Weights of a small model that answers yes/no questions on an image's attributes.
Model: 96-pixel images, encoder depths [2, 4, 2], encoder widths [48, 96, 192].
Training: muon at rate 0.032, 6900 steps, batches of 192.
Data: trained on photos of plants and fungi (iNaturalist), 90422 training examples, 14.7 epochs.
Rows from block 6 of the fusion encoder, named by matrix and row number. Each number is 128 + 24 x the weight over its row's rms, rounded and kept within 0 to 255. All counts start at 0. Numbers have three digits each. After the name is the row's rms in percent of the matrix's.
# q: cross-attention query (fusion_encoder.blocks.6.cross_attn.q.weight, 256x256), inputs 128-255
q.71 116:119133145135179118117191142095129130143140133141097129167096156083133088149154100131125152148101124148157096142102124119163140140155125143102120120095123125124177118154097121133154139155118152118097142170179114105086168101100131148149130120148084140148071128138182068165151111115107124114137142124135141100073138146154156128130083151125153135108144122149116102122075172101127136139164
q.72 115:113120091106120143181097115164088117133093150144113148099140117149089154123156109118139129079141096096169137126114130114107149102114139146104142120173107112138135099120149106166105143095143153113164153099117105127130134130144139108131168122084124145128158096099120171146117096157142160162139079149107114139113145127105109130156144118134080162108089123121143134118135149131118147153145
q.73 107:156163126159174132110106141142087092114145142137141113115092095116119118157126148096131096109134100142143170124133101158124138122180126149113126165133134130180107148162144137058124139094134116110136135110147126160142125104137151108190094131100176142113104120156138128116153154120133148123145119126150111121198125134142147131127141128154108083168101144148105153096123124132120112142074
q.74 127:071086130105130149077168136129147141121115139163101161127133065127127100159055165122137162156160116141121182133125096097131109174120148098151102157131146188130133150167133154140100139133144142134134126112105121176124127177162106152105136083102121122117120106109111154159127136117132147136118138139161125143107129101087123100117153169089165147134115136133143095102101110141120122135141
q.75 083:140152112153104161165092111167074104122110119142160147141125115120161133114135121181126132144145116147134131134134142121112158119108141125160115149111190112134103140110112106139110138087145094088083159136136147118137115070156180115113081133138140101135181154076141140107124122151106142131147142126128106149138147150141111109111121123136099088147117172106133128115192105180092129148107
q.76 117:100137138126114125151155095119127136078085140077085119133122161108140183154134133134158138113100126145123082125091113129163170101097092131140081133133112148125182131120110133128098125121153098124138081129133154133107132166113116180132165139101119118138129114146115139097143144173137102136113137128141138133144104090141130153109088129122155123136140137103147141155108126120100100129145
q.77 103:088125163133094146137100112099076119131160158151095139140127112141131138127108113157086107113144129149145148124110108176165139124108136056119139140152158182169122150131145133131138121134141114168095113156138164102128116144116131067133134144120165129085087201123109105115137148172116116106118138143152104138143116095140114093090177151147136097134129148144149097138146120134125105156144
q.78 098:136103148147150108081115162108141161086172114153141129113118141143103099146192153140157110144161135142103142133157156136075111120099135134139100135160135110103153134130153163167135134115128097134117083109142144165127148119105123105134133122125137104146146112151138103157166134147094144114141130105079108118145113146129065136130117103156123073126147145126134111125143090168174164064120
q.79 107:102129130159130137101143179115139104135118117097110127128133124134144111104151156108148112173113109102123180122148096140138133111178131173080134117139133129101112150150124109169115109105095113131137151132114165092098156112138119137106127115105115137131142080157125112137096175132153103157120124177148070117106132156180156133120119125117176106118126154147121152169212151123130106087074
q.80 111:156123106142156140129151095131144143153205144159155112132123082148114099126099121106111131140166145160108121106123113137108110136163157124140155091127079132149140168143092129112135153131106136122126111104116123158126127118131155078173081135113132085120134154138178129133154149099078136128120097160084123134139097154145151094159122128127178154160120133157108122096120110139130101116104
q.81 095:136141142167154129101123089168050086117101166071139113100128153118125116123165114127103130175088090085130107136124113118103122132155130129105118151136145111139117161116134129145106101115131147161111112166138108117104116111154149128085122115114116141157133117109149126129091158131107131127098154137115134126116123158158115137167156092135111119124179133138108111105122125122136180107100
q.82 117:107111143153143065143124113099163157119130067163071150115093139131116156147126080088122132081140106122171120107146148123140097160145102121168105107141174164090100074117134144118172115144094125122147115111133136127143115092130095132119085108146097104136097125121146103164150115160151148090120117113111113113111144150126108132164155113141177126152135117127125149150079159108130162111140
q.83 120:127123053115134172128122106133148107134103133175144117120140139104144135138127097074110110119117130165132125133099146123125197134111147077124114173168139098136156105107096112060142147138145147100133147159159093126103126101133135151149077160139125125110115118136133071119109144089120106135164124070168121173117113100129137152151115150119130147100093120123136103136132157109141124118153
q.84 103:119121141094116159098152116149090121169105153097141116163164092125120112152113146126095079145141168146105086120119131103131137182107141120115160189127121101098119118122092083120159096114111125099087127163138146107106132122118156131110114135121139083153134142082077112152149150110121104133107181110129137137163133086101119174124131116129086145113120159104162120117105136153159097145106
q.85 104:124110132078150111113158132093134172102144126113130146148153136157138124122128151110164166131119131131109127104132150173095149142142097138145135082090178124079109120145109108122158139156104130100136128182113151139125126120106125178114124130135128119121171109176088104119140103124151161148144134153144147088073140101125155113150127153111119145152171147096071081148149123109099086140137
q.86 109:126129146156136143153145154157180123114138132146115137158091105093111127116159140143090080163112149130129130132138149130127100174154103152134156115111120057092129141108151173156097092132120160102086144104127167123134151120066124112149126144132148141151120100115120127076141095087127138130125128117147126147115091130126152155160099115155139124098092099126157137154111123154109111131146
q.87 119:157127154148134148130123126141128144132111140135137125164104167154124174108127172141128136123143148146126137121135110138096128142125117099148173099118153125117130106141104081108103134124129102114124149135123091101131133087085128148115126136125165133138152064143077149077127122122161115153121114133130152168109132063163183086130167121154127134128146139146137153136135158120163124129125
q.88 125:102161116150137101139106112126147118159184103183134131158156120151123145156138123138130128116151137121092125129108124054166146093112145100162128100102080150158126107155105099135158135099146166142161122114144131132138156166164146113156091128152102121143157151103141091143120141108125078151120122098128105098144091129106106114122143111120127141127111153080136186131147135144168144112143
q.89 114:116157113125142146161121149131122166121110131193142116161117144140140125129150124112156141125138127103098122132170133169104062165093154118123121114149134148113138101154130139152111102111139146155163129154089153117116149141118136129082139139139105118143140150115141176129162173127111117128147153155071127107134141089107127123160111125117116134155139076088130186145149127103145164136095
q.90 106:124118140102100150158132135135132140123102150087118101086131119137124134148130171133142122126099125109132113129105168143148087140128162108133090109092159134164097154124121143122073123159138135141142091136098088151173101093156117135107153110125152156104116128145137189093139134114123112108105107153094145164142151141138171137122155157135138112116176111143129110081135094096090104144157
q.91 100:141124168110089104122146167117153102108169117073126107153101121063102157091136118165172194119115114116116121145119186113153080147155121100106158156127146133128102113103137089067188097150124154115130143129117113121135077115102095124157144158135087146132134106113132141134121127138175118171172103130128122107122144152128138131081171173105062131128131120128088151114120137119136113128102
q.92 103:143121098138115156104117160122139147163132127107133164118162143125147125090130124105154129162106125146157156142100102121097134148119116186087141143140110078122129096134112142133135115164084138160140096113116115088153146162166152148133160130116166192085119155124134097121110103129131131139095144118154144125181107136124105146092076118144128157110125142153087096137139114165104147073139
q.93 095:165137112087131129155100113136136137125110098094138125123109122175152146132120142095127096128137113115122135101156158112101119106088155161159147152124092102132103097077141123149104151137135114121109110091157103146126121104120132145141129124183102129097118114073115126141146128161091096160095166129113122108152135134166137137064113108096075162088088086122123129141122151122124127074138
q.94 106:080140121154107128163112156113176113123114118103123113153112182111123079125110115190123149117111130154101091152117130149169183118119143128122128161120105102140107150118146133149187152147150111114161135116125117141101110174151101143123145093199099124104116123136072110139156118111176126116161100115147126112138132157143132114099138113111147133105136117183171088142131108090131134159107
q.95 105:145171135137101092127098136141119117167125143124167082135159123143141164107128117125126158131134148125172105097135125118140102103134119111087141123167099171142113141120124107106147155098133111180129156110103118104166099097139141115124182144099167118166151143163095139144112103128149172090130108134104117097127143125068087112126109144142108148153118119122158159129129127137147106173135
q.96 055:115051101128122138073098116094139108140083088124167122134170174129118078108157181110126123080106112102136127117149137153155146169126122118121133168101092140112122171125138117129121134181114135128111110133123113144128152096179160129151153126085181148099120137125142131102133070088136118113136157138129098116113131140108099126118153119113123136111127115122162114093129141144173166132106
q.97 084:136118103145126065199139123162117142108143140096126109151131094129079111147157135110117112105120128125093129181122100165116119099144138142172178051114125105153098134162159078114115137095091139113126119085100125113159103142082116113109121084117123140126101114079096135107136139168152127113131175153144183122139138147162142084087153109093146121126143151120113147098122127187123115065120
q.98 055:104134138152113074164138105142115130110144137164092140098129153128110121123097098122152071111112113138149126140104146101127137089152099093096200117102138128120112063132083175132137109145125094155162096091130160139108152131130111142143137151129110096148174133141067125188144134191090156151122120120117164141150144124103184117146154109101118106134113173137106122117156080146154108179143
q.99 095:142129134128108117134147116116109136143109150104123110101125134106118171108140112118158132108112047138122148135129162120105154127085093150119152095124131146130127171094176114149133121150107130121144114115117118127138134121183150147091113108118159121085116127114106082103135084153154048097155170151152126157131150100116152120124122141120167124074106158078168148156100157130132125150113
q.100 060:123148108116117104138107101103177124124144135111116115141117184109136150168107112172135148107146188135152164130138130143098119144101120108181130137155103098168141144094116142153116171144141141150096143163151137176151135139130100114099110124137133129131127119133158111123093139113146132114147063115114123140125132137096144145075126111116122164117100088122137130113120074097128138109152
q.101 048:186093112164169121115123150113102121140100125112146089108131093101148102071126143107117132113146103097080139124135113114108130129185120190103129144112143157122120161175154073067199091117150149108130113123127111066137134132154152135167119132110119151138136155134139142124145150122145136118066186130136118128114105147175102142156137116136133097134146141142157109155121151154167131124114
q.102 050:085122094114118148142143122099163162149110139161178109111128098153115117133118125118136119106149139147179093076141100025089192125087132133157089137149146120086101150125136099160101140149123161105095128111106145117161145113132134133127122137128136131127086105158141153107138107158088111114141153165107139106136092089083140111134114125132091163135120163132130149115105106107124103106111
q.103 079:113130116127160147132142137131157155144167124167149119074147108144123136110071170130114130130129113106127112111156116125142131175109148146128166111111095116136115148089110132126113150132142126137141110118122144107138135068113151142136170110173160110128151191134160142147130182110150126119147116138165103078096141079098101115103123112111145092124140166131113138138099095103143122164161
q.104 092:109097132133081176124138132122102107114140099114123117131105122134124139151157171093145124138118111144064123128147147156165089116133156123080110150079155149135102126133132148103102113116116155138130113138115135105120054133140130121158130130153112183101186128123149135071130103107143182101114124104140111112146128177144116131183149145162151099115133095109123104127148169116138119109164
q.105 062:126155117120134103148111077136183124151134129166127148107135122129107131141139089135165103129121156126136159127145137127134126131128130108153182104131080098154148115095083161137100167133115134135140120129144105184141191135137089133129088148136140120139136140137132139126128143134120140122167088149104173158127133127088175100056117081106076120122109137117093098078150063169086140149152
q.106 086:123115165141144146116136134154155158151088178106119120129124126161138127144122147114150101146132134133158173099092095139137142153087206161155108099095113114082185108128094118129129134108175106142137129128116093117130125172149132121113155165135092113129111116112101131109093147150123096124140127157148116099127130142132124145081149137117134175106113137151138098143147134116091165153114
q.107 041:080079124118120156102156102120149113127121140113140102099141190143119136123092134129120124125141095112149117120105145209150154147112074109106144146144103164111165109121160145125103138147144131128112081123134102141135122111149137121107153117098125127103146103069163100129101096129150087129152115113116146122129147141112127151129144103093135163151131151092147166129164098092122117156145
q.108 088:134142108076096152169107118128117090149126095147189144151121131111107132155163142135135084156154129153143155124158121106121120132112148105124133174131151147125091135159122159120100150124153139117070180133120089138115197165113088110152089122127106140134125090140114120125147139135105156121158129151118137107101125132180145139135139139171133146115126097133130100139085108114137120135113
q.109 060:124165134106142135147148115118177166140175109107150126141131099123139100121148139181129116113109137085137140134100139144151110140114139109175151090114095104148123136107096113145106165107120117107117095132169148157139121125112097151142118141095124136130104119123139103149130139137106147089169146124102151118130162072068113130078105147128134114100129121137128165105114127166122144099127
q.110 081:196143112151139112101087141135093074118136138137101115105071160119142140168119060126149089154140144140121095152135115131107100144164097184140129153146132124142119146132140160087160099154124133145169128111161076112135137170124143147097091110161104116162113148180155134133123159140108125143118113166133127143160109159140145140084112130166115121133128142132136089129137111128118120066127
q.111 064:124148170122135143131180096119110116085149144164116106097056139145147188128114099118116125146127088181123090159116125129162114107136163121117119136121147096115129120119157146142159095125105115123128122103116103133123069141100186131103120107155108123119160123115125102142129146190141116130125109132110115126156114176143142102095148157156136140128107164120104098105132118090115095151111
q.112 079:155161112109135125106143154119139120127163194117076130156163153128145145113122098154087147158137170135101117131136101116108167112143098104132119138164132122138105111116207161121115125148126117111111162180122156111127132120106121139115137162126138091125133132171136104113142156096144096144112089118144081095079140107107101161138128102116110168162145123141102144159140124121154176118131
q.113 043:128101138105128133112189127089094085158132140116126136124145133134132158085115125132111050136146068112129119150127139135187115096144117117082137130127116175110121111097155140093133094141143114111108109126108078110132134135125132129128123127097117137099152129095160084167191134151128104146154143159121152116097127121125119129164154101127157155169166160143163157148148106105129137174163
q.114 090:096107108168153142143076107128140133107119132098102115147140116102148097176161186122084107120128153125102116129120117157104135172118143145134100142121129136088100153085156155115129113184113146134153114099097138119134105087133120132157137154151106145144107146135138097132166114150127126146115160160131104111104109126148107094158155104126139141159110148121143150104168164124143154115128
q.115 100:134109150138131089093095121110145115154138110150152156143163126123155127145137137125089167096141129133177118140142144083110086116088158087148080147111125121139101141162132093125148097174108110126123146178126152119146139115108112097131100159100145114141157101114152163104157118089107170145131143075101110154141106131123126101128117111142095151155135098142141097140118099173144079143121
q.116 055:192135166132153162057139146113125139109124133139090133140174120153104102097140086108123106136115168097138092173090161139195125104155140152132156097101076114116125095134115165110164122097128138137153121120128112132126122135121162150135142135097162129102118116107093153150156102119101149099151122119146099126108131083075122138131093101153115124140156140143131122128120158171123114151134
q.117 084:139144140094149089175096153107144129101151111123135164169114176090130144126125110137116127156144144169126122148100141125076137159148104142132128138124137150116116148095133109113152159140164098145105147163117144091154148146131080105097097093133097120122179109079150117132104157111185116128117131138122099160122096135171129146149168166150164144102126142118150128136133074125106154129102
q.118 077:143097115148125149126129187136062133113098096158097139113170155133110111099083124100096115146119117121151093120136093134126119115158129147117130144140110137117160099148128093122109122143141128121152124106116146077126107135075140177156174089113130127114098138134117137202125109099123139126110128123165145132109106120122116174192107150098156112133130146110117160148115143152128151083122
q.119 109:131154127104135154161089130143124127131161125102128137132084116151148120105100145125108198116110087126127168070147166089108100145101070119079088142185121125153143108139123133194122098134107128097095103136121124154121100128116137109151144111191121139155112139141144160107110164119149102176098141114128145155122118145146121123106100146116129147121124083138096173126121202095128169102119
q.120 119:069143107098116107117167172156103145095135122151154138148126111129121153121133112159131162132110142120129136108109120115095151099154144117118149128129192126142114072143094109140148155097145076118170142127132176135090163138129135140131143153103148106155121151144082100162117136093152115142129120127110145092131135149121150162161104151066101094114135110136123126139120110105111088134131
q.121 087:134119077101139144102134132166122110106124122145131140117149112132111124111126140159192135109154135093176097128177102170136136126132132153153130082161113114146135097150085128119121113079116100134159148139136113151123130135110116114099135093084138114096145157149127187107147122153116115093108121114133138140148108156104131114088106121147114099092182123164117150146119122103108146124124
q.122 082:137100148156163131081145124149155129144126121153127110119146143141133117083123120101151156119094103094126159132123109110160144073139108112122140127129106103152160118162143080120163104105096093138096141117144108130105117176131160134147131139108127098106151121161120164118121166134119148147107114079154116136153159131159130154134110131096095143169132126140132110151108115164152074184122
q.123 076:140106158177136131151111143110079133117121110109114126112122098106138068099174133086104131137137096119079142143091160161129109111152151146099132121115146143163150140170143137117137091117138153116114128095128160082106073142154111122134120156140093146113134123093088105138127132117153169155097168096101139163105141134154155177169174110101174132099117098109130144117139159161095108140148
q.124 091:106164145149126106129126094103185161120072131096099098150103135130113131133120132152147167139135184170120109118121139143138155108149144111163122143113145121079121135130088099153109133102114147118138131162145148155112147090149128122103133140098138133155129118099127124138106106142123169137083124118102123149153113135101099082146135091173077113160090113156119116124151093125107125145109
q.125 065:155149190118096157172186099135114117185138145177143146130153081138144139134152117117150144132155095132116099124135148104159105099121122136114111111127140145126129128122114127113112149101104172100117129120129133184120167092119158143106097125121137163110107117101111090108128064157100116106179107123120142102124155075132091094114089129166120075149150121123111135122136166156143126130155
q.126 101:094116122153109113112125094119126138147098106118145162122105135131150118156124158140156103112125164124148150134111131137142131179109109110103111158162119138097179151100108157130121154139162154164125123092154127143120151104158108135142127114178150158163103136159175131156113060109080120134168095136129135158156149128128150115150134137122119121145123129131130103101145141072137164089154
q.127 075:159170130106100156099107176150104128117127151085115134132129108123126133157110076143080142165112175124097123122141100108136124135149111108146076129132156144151145156127140154139119153095150159160138159164147113132134074110120137085143162137129123107139069087147108162109093165088103134125097104116134108116130121082159087137152102198181179131128127125092137141130106197130135100143085
q.128 113:098147109138106101124132137135164115196119121129050169115159118120122128123159128163171174129083132116141100143107123138153106119139096100099092164160113120134152150123140173110117118152129123111092118106185094156147120179157116134169117113121174125132133145147142119156096120145156102092126172129118168149122153099097126123171132125114115108097125141107140101156132133141114099157109
q.129 119:160108103119120121121119109127111083156123143152127133134125084116148108132100181117139107104080092124129158078137137091122116135151145134102146135125109128137143169154078161108125141118135116118147103156146130116082155126128133109148161087129148113134132136119158153152189150156114124127114117149107097149132149083168202132138136122126183174187137115138092146150128159147116164141089
q.130 109:139140129121091149103122095109140093141090085155196138126118134155132163150103118142149112137165102125119137117074130137156112082125098126138144142133106110122128112135141180123133142160158101140145129090118106117126120118143144148120141158151154086123138147103120136100118134173165084142121081134159113168156116142167157134151098158114134131094157164098124147125171150087104113111172
q.131 101:142125181131140089097141153118135136132170149145146157114145157147138114103146096137156082039135159165150124090135149112182156138135130126119129120156110123111114118127132099172121109130107106138140102079109135098177120147137107146151192148138107148131142132151117129198119133139111144108176157119077111145139126121105101163128136108135121109097111109145169095124139111104146129152153
q.132 098:180145130069131159128087098128087121153113154089097104117117125117148124112150139137121091153138098125109101100125120156151128151135133145133123137124131115183141134133142148099120139146139160121169110114160113171140111152119116089131108111168111145122140150118165116130137115124178173119128150097134138140118141120154135081126119159124111141058120125110110155124097118079130141107139
q.133 117:121114141148175093138139112119106118130157144148141121117130171148118127150158069127117086172121135119142099113167112042134092113130116087113111116100129120115152172152094098090134111119133152124102112134127117127140121114128134126113093133126144126116179117176123117141120108107133097118112145132149159116131135102138152113157075110159166130171173115126160076123115096107150177154164
q.134 100:113118125120112101176128098129107109147133118151106131144164119144086098116117139098126106164100108119063128143115080108128147130156058175167128097106172111087120123153121095108111130105101119157111106123142131109085126143167140124159118148123125084125138128110091152109132107133142139154122151095127148133149144118138126136096152139165104114116166128107089116162137160124099126147143
q.135 116:154087155144121128123119151162148145130163115151097101157132153132179104152092107123118151141116113103155105132070154132135068142130080140105142134129087125137101143156173165127166122111109157123155084123117162103153139107115110135114143128140094099100092185107129147147121144092094128142138174117124130132097102117172136141084087113143095146167140143124153111108088120140165111131116
q.136 124:123072096138104158141135125112123133102113136111099147154103117131149128158109127129131148082173153124108098128160179146130130152121117153138175151090150127097097115099128117147118103159111086138195143126131163094091116130144141157090201089116104104163101103125147155131151160138106161131129140129088069119130110134140116124116122169149117120107114146141114124142158123142148137116104
q.137 108:130136140133125128129160118152136136122102140148142132139143129162128160100159150121097167131113136139132148128154119126083153124115101123136095113133173144125135133135096128124101134119152166100153168133117132125101087138131112174122098126162108143139151146151140148155167127120109194145115090148157158127129125147089119131084160125096066145139092100160119109094074097124157100103116
q.138 120:139148163148114144141105103112148159159163167076101099112127119097159130147123147128153097143163145105149168120114117157122118135132143114138144181131181166138121137104105140136135112101094140153103146153141094103137105105108101128139072112187073116140079120110134090110116121138123140099142101087128146104172124132100110154129151076119116070125130113112121168091105148130122101156100
q.139 103:118146111115145135147147100146124117164121090078118111087106129127137139138126094129146142111152137172110140128152157092120158120121126135160100107139133068120092109140158131109102094116124186158159180101094116130113128139145173098115115147136112139093149092104122173130160143073123166131133095150151157092113178101146116176088153108120130172115108133098124151092145081149167118135138
q.140 120:124153118141141159118140142060140121152118133131122083120096114140115135165098133125100154179199127137136135144160108121096135089097167128125136128136131140140157109150099120139103117130137114147150135127087085152134147141175107141097087127146167150093149103146132112138092160101154057144132130112128147125067128145153100124175133120134135151114140098168123148080117134112116157122149
q.141 108:136116128151127133139139128111126131133133117084152157180137145125143114130162127141120067120135154096154095173078143153136087155114133079114101116099083146151133079123126108192092132095103136165139122164127155158186097118107142146151169140132129102145113125133107130142148141151088149109114149150105121129154140173086128154110113113146135069160128094110160123127084108133101122117130
q.142 121:100101076155121142126135160129140174082095142132157096163119124138082127142106141136093144159177126128112130107136077151156134117126092143131120140140158138113144071143149163128119134142110150159107161161119139112109119117115122140143144145160130104154116112135087170092093127144149117161113134164123066121117095122107096119168101173126137179121141117182140139169150157140128118077101
q.143 112:102139147115135141150179115081134141096146113133165118137109097146143136123168136102136078113123144142131129129131149125106159140127173164109186170152116135144145110096090140184139098130140089095094097167105120181114121097107126153142134136070187113155131149117143142105134122164133134128132148129147084141170149138110097110101095134127133114131153086123113117126142127097114118107133
q.144 113:119164130091122127121136104139141156090116112117118135150115171105117117132088128161147140081077110087097138176157105135140133144099157124108157116151136138143128165120103096165098074117136161141129144108120124128122165123123111167126122133118088114173128110106146116077093131147123129104133124137151134130152116166154136148114130052116137113137132158103102102114130130125169171153111
q.145 100:121131138172140128110160109135132106130136078138136140122110148110125153143121132138116135133108151149118129158090140104113123126115163114125117140177072125121144163142169123137101127103159109102147139116146118172118120107170132138121147140106121136139115154112122121114113063128113128150139121093094088142154104182141156166123128097132148172130129164171090087135157106149125101163105
q.146 115:124131168114159121106123077120107121106113147156122116113151135137117093126125140122109130113130125123173126116109120156163121105139163127130203175104110119132158134135085117118127134138137126133108096144170132124109146096135137097127146082096128161130120159118152090120179126156167116167131136127116090174123089115103102100142129143127101156153118152135137133153133165154121142065152
q.147 108:093160112143146146140061190123120157154114110107110113111146101079110160122181114140128132137129106132134124103174103173142135115134082192137106100105130121115098154148166152144139123157091137120135144124098107099153107120125136071090107114113146122109160140127126143118122151109128158122112109151098133111170127152151157143126108124141143112134155134139140132144145132106083140115155
q.148 095:143124131115133141135128132093118130166094145117115147129157126109108111096088121115111123108127154107100127107129091176087118105108120144153092076130157115068129104148171100137148110136192157111113104132095128169108123099088147119177133135102131194163115146158129187175115127113140099106134099173123132158132182165121126132128165095121136108132146129136089124119105129162136170108171
q.149 114:150091154166114128104159155137097110091102157129108150182134119110160117140118089090104123138144183143154111107119121141130115131143125103099150123149130099140132133108135137073129103134135150098126125112128139110121135131109148130123138139102166145114149101161143088116147122128113096152118129115116127120092123130129094086123122139137133116148092096157164148134098119118120100145126
q.150 103:126140147148121134135116140164109129138143132100134106078131161129106173101118133151117162123110164110117125148097133112116157121138152106143110153117119113142138157072105123152140177110129119150078138126081071134157151153111165108136117144071148123107180140115102121092149076119110142119121115103191155124111105132088122122132170156093129095110145160125132146131146085099143158102138
q.151 129:130062142086168123120122129124113117104093111115125133129092114152153143130124132079148157159093114128139151128152111111087124130140097152154080096127133139138125137158130118113127135124133111094173100173127153124118099104151097121132096159158154133121178064131135191115130109113137121121152087175160156147129102138160148096125120110112158134167111156146134146128121127102108139143103
q.152 123:152122110136139122152127163145114126113141117147146157106133139168150099128100130094151142203116122150159158120131120108098111146138107121124103151109162097096118083151167085107123125138159135101138138097109158129128144114147146159121133117077158100107109115121158119100126181151143119135101091187133142142091121088125130127150151156128149168081114149115133127070126132136104084114130
q.153 121:108189128115138141169121150110127124119157097115120153119108156113117125136164110115121119104152102149112114158157140147168128101144159137158154101097127147138111161113134087120109159135103110119098095128122123140121122110112095102145094134149144180091118099153114123163122130109085091167149162144122173089115156111117107155104118113141117094142102102115117138167127178154110095146144
q.154 119:107117131136121096116128144150132102105127136153154107132175101125119091099158152144109112095109121123096129156112139115172117110134127141112133108106092165160101115123117148112156121138133124182133145121141159105175161141095121081100147147128054136140111115141128119115158139114124133127122152087106118064107128115121111125119162120125107164147120145092132140137137100119170108159117
q.155 101:161116112127153124135117152183137150095143120155160122146136180140097149104118114141116173136100112144078116108121143119105125161144177102113125157132180133120111105110136108120133131161124126099096118186115109125144128211077113150129115155118137152149115093154136120130121132093121123100114120126107163110098142110114145133104103174109162105101081166104135095120140130147105093118144
q.156 129:117102076132102156125118138138117098114148137163171124114154116098119129111119135109145097147141121132130134145128177176141160134091150113132144136122116157127138082102142105133145179134118110130064153082149150108148198142131154137132136117118090105112095178104071104123097112141115183134103141099149121132153145138117101130132136160123144148119135116122140130125121116179156139125141
q.157 116:147175145086121145107084094125137174151127126109138113128114049135102119107135111169149138077127106110151147090121136099130137128108143114153146126152107144110081159066093163153163157161146118130132123115134192081121107124112141145115142110154145119144076164097167100116121132144147129113108169094128098145138098156114173076148147143133137149101136134115116142152147131130146143114094
q.158 106:097175130107133072107166110138118138120148151130104169103110154112143126167136160167126164115131106110142125167174119123092142138126117133104111082141134119159150140113117167112169142067125126124122181135181124191104116126164113093095103124145103120114123125098124101162100118080104105105118089117115134111097129103143164134145135142114074110124107119152125156151136177131072150135094
q.159 100:133112123140080105107115147146190126124150134105101133127104125124111162100122165127103155136119162158141137143088121107125164155152139108133069087135115145134170134165151093105152147100114089131149142134147098136139118137112141125139129118126128184131142118132069060133102113146150114124207133125153145121141148125126106136130130124148096075127137094113132118125150112121141120141132
q.160 104:097140119124137160140146148071136121136100109119097131135112093182123110114158096164117149157144131122146143131093128125115130113153108097139119122155096130146133124125108124169100157126160105084141115121129075113108144100088145145102117125144147158135117112116106123107119128155136097123101171141140091145060165145111127123177086125147113143120152127127119131161134101104094129151076
q.161 111:101112087114097124129127104166134150118132076096153141115133136087154144156159130125136101119102120101154137163153127165165119115094132108105127149130156134129128115117117103143148102100123125126104132123152107134154130164119156119116150130156128153154090157169112153176145134132120148122111137164115159105092130098118144162119122162096128125109104171151122116161095083149108146146122
q.162 105:106141150121128089139149124146136127152098096128163124133097117100128140168143185104145177114151106107095080144113110111129105152139136111118121114114152108069112107201160108078114139107174159139104129168162142154108135162078157089087165140094122122105134126150132134123116116125073155107117127164121134122068148101138108106148091157126124108133166184146130119100151151088130150126128
q.163 116:159155121106121161143134091162169152117082139144122136137101167133100137128136104117092104190140146110116200108146108108106088152154135159117152121130152137181165106109124112115122104113107121099164102139100103147143138132156118131152129126143173123125132120169114121085135130186167124155118121128119110124133101173127126118157161140099169187124110093115155140113080111155153108113134
q.164 104:183129162129139155133131112120136159128162132149149167132127127113091132139126164107132178136120102170134095140132144130107120115103101108109131123119135123119131077106139082132079119097152121116122127146129138151153082159098095167109082081113124132134164098133156097122180109132140155160134148120146154130127096125114185104115175126112153124111144149112187175124124145113100101111116
q.165 100:115074173142111125100108099129113116142122132152128137144158115137138144113104124117089096139111153144138077121141157121143113135117129079137111147144122123121103117085093137172176137150148112112152135159134117130097115142124124133140089116147134077148080135135130138140178106135151122127096128125149085143150143143139120130154105098126119149159072125117164119156136147122112149145135
q.166 104:142169145131148118101188110134135118136128199149104137155143129118119167130134167131138130132088080118149162122097137206123171109097175145121118130140134139102145131149140103119163149147101128102194140144087118161097089159122125178123124094103121121139105131156139132080127107107141148136151103133103132126110145151146087089123119137125103145112085116133162122108128138141142109088152
q.167 110:098114158149140110105122086162132141119132165136151131136087123125156169123138185123091113123170150117117095110126129134087115145105167123099087111139137110135124169167149094108141109139153134130116172168093071118166150126144129101152157120131154114116160122107110110143102151122125148140111148164110058124182107157094057150116136161146126110133080151144107138122110110132125145150168
q.168 121:101163164100127153142080161145090077134118134136131136110070138108107109115127185126110115144162132159142095110182139120141103114129121143094123099084133121096087167099116147106105117124139158088147126154145111123156175113145100114118105125138105150131143142145111086150132139133132135107098135125171151100179126117122123137127162089119119134090129189147143110165104142078093137145129
q.169 117:120113126106084160107131114137139152098157106154136111160097111155096128150107088090135033120141144153106124134093134137126162116153131109162109168133133146163148161111129138136169138082096171154103129100141118117147126143147106134143134130130109154126125161104112105100073168096101123115140135095140135094140164082110124098100115072120129133114148143101150144129137129170128122151148
q.170 123:125123084154098099148140115131106144115150161144134159092146136137133123136125106147121115139092144142131108099162135138119112116132129129168138146157124151103131135138100158099168120145161165136097129165107178144080089105101102117140121132126091123164121097144146110154121121148121176118159159111129131111187097113126175146076132119131126129152129168119122113128163146166159103106121
q.171 100:121090068119122123168084071091135132119140134099129143127135105103206129100107120117114166117103133161119127110139146095121153162148113136103076155132110115105089119124130165114166148083160141114129106144126148140187112189146145124160086160140124097125113126137084132145093105116107112161175128049136127109125095151106113128149103106134152129102117091141153134118135115146151093121153
q.172 112:143088087116154130118123132159100161103145114106140134143122141091134145115111069162126135126121107120138166191111101103153171100108159097150109128155134151119150116142132168117120128138126108128121107135091172101130105158068130114093117136193185118119081133093145146092112112120134085088153155115176129158127114139155098121159123137123143082162136040091149132133106136110096077123109
q.173 106:129088125168126101169150161115112079152126121143109108155153103163093111107083144132133121148144137126157128165146141132183084119122099168159143152115120088107097141100111122088124143146150114186133105091165143104105144117121106082150162132102121082112158106096088152131135155122115128099145187103083092128137135110126160167076095183107130138149130112106072106145120117172117146113162
q.174 118:116126131090091110145144114086151121152125121160108120141135149120121081143075172136128136130146118129108123097129145147112087185134122101104101135084130093119087097109162157143164130148128128151112133114142169075148156116155135109169145179095126124139126139131117157158127149155109122125121117141089160168133102135161171120129137148103122115131107115137148156176135123144154116084180
q.175 113:136156132145147121125128109094138127143124126070146144071156116135096155101123098093157156136114182109155142107067159155109165112149133171114109100142152089143135123129150133167123170161176118103161144108107113134112123091161132145117077171117148150106139091117131144149107138107179126113142097169133179140117140146107115094099101120160123180096154144160112094120127144118124140114135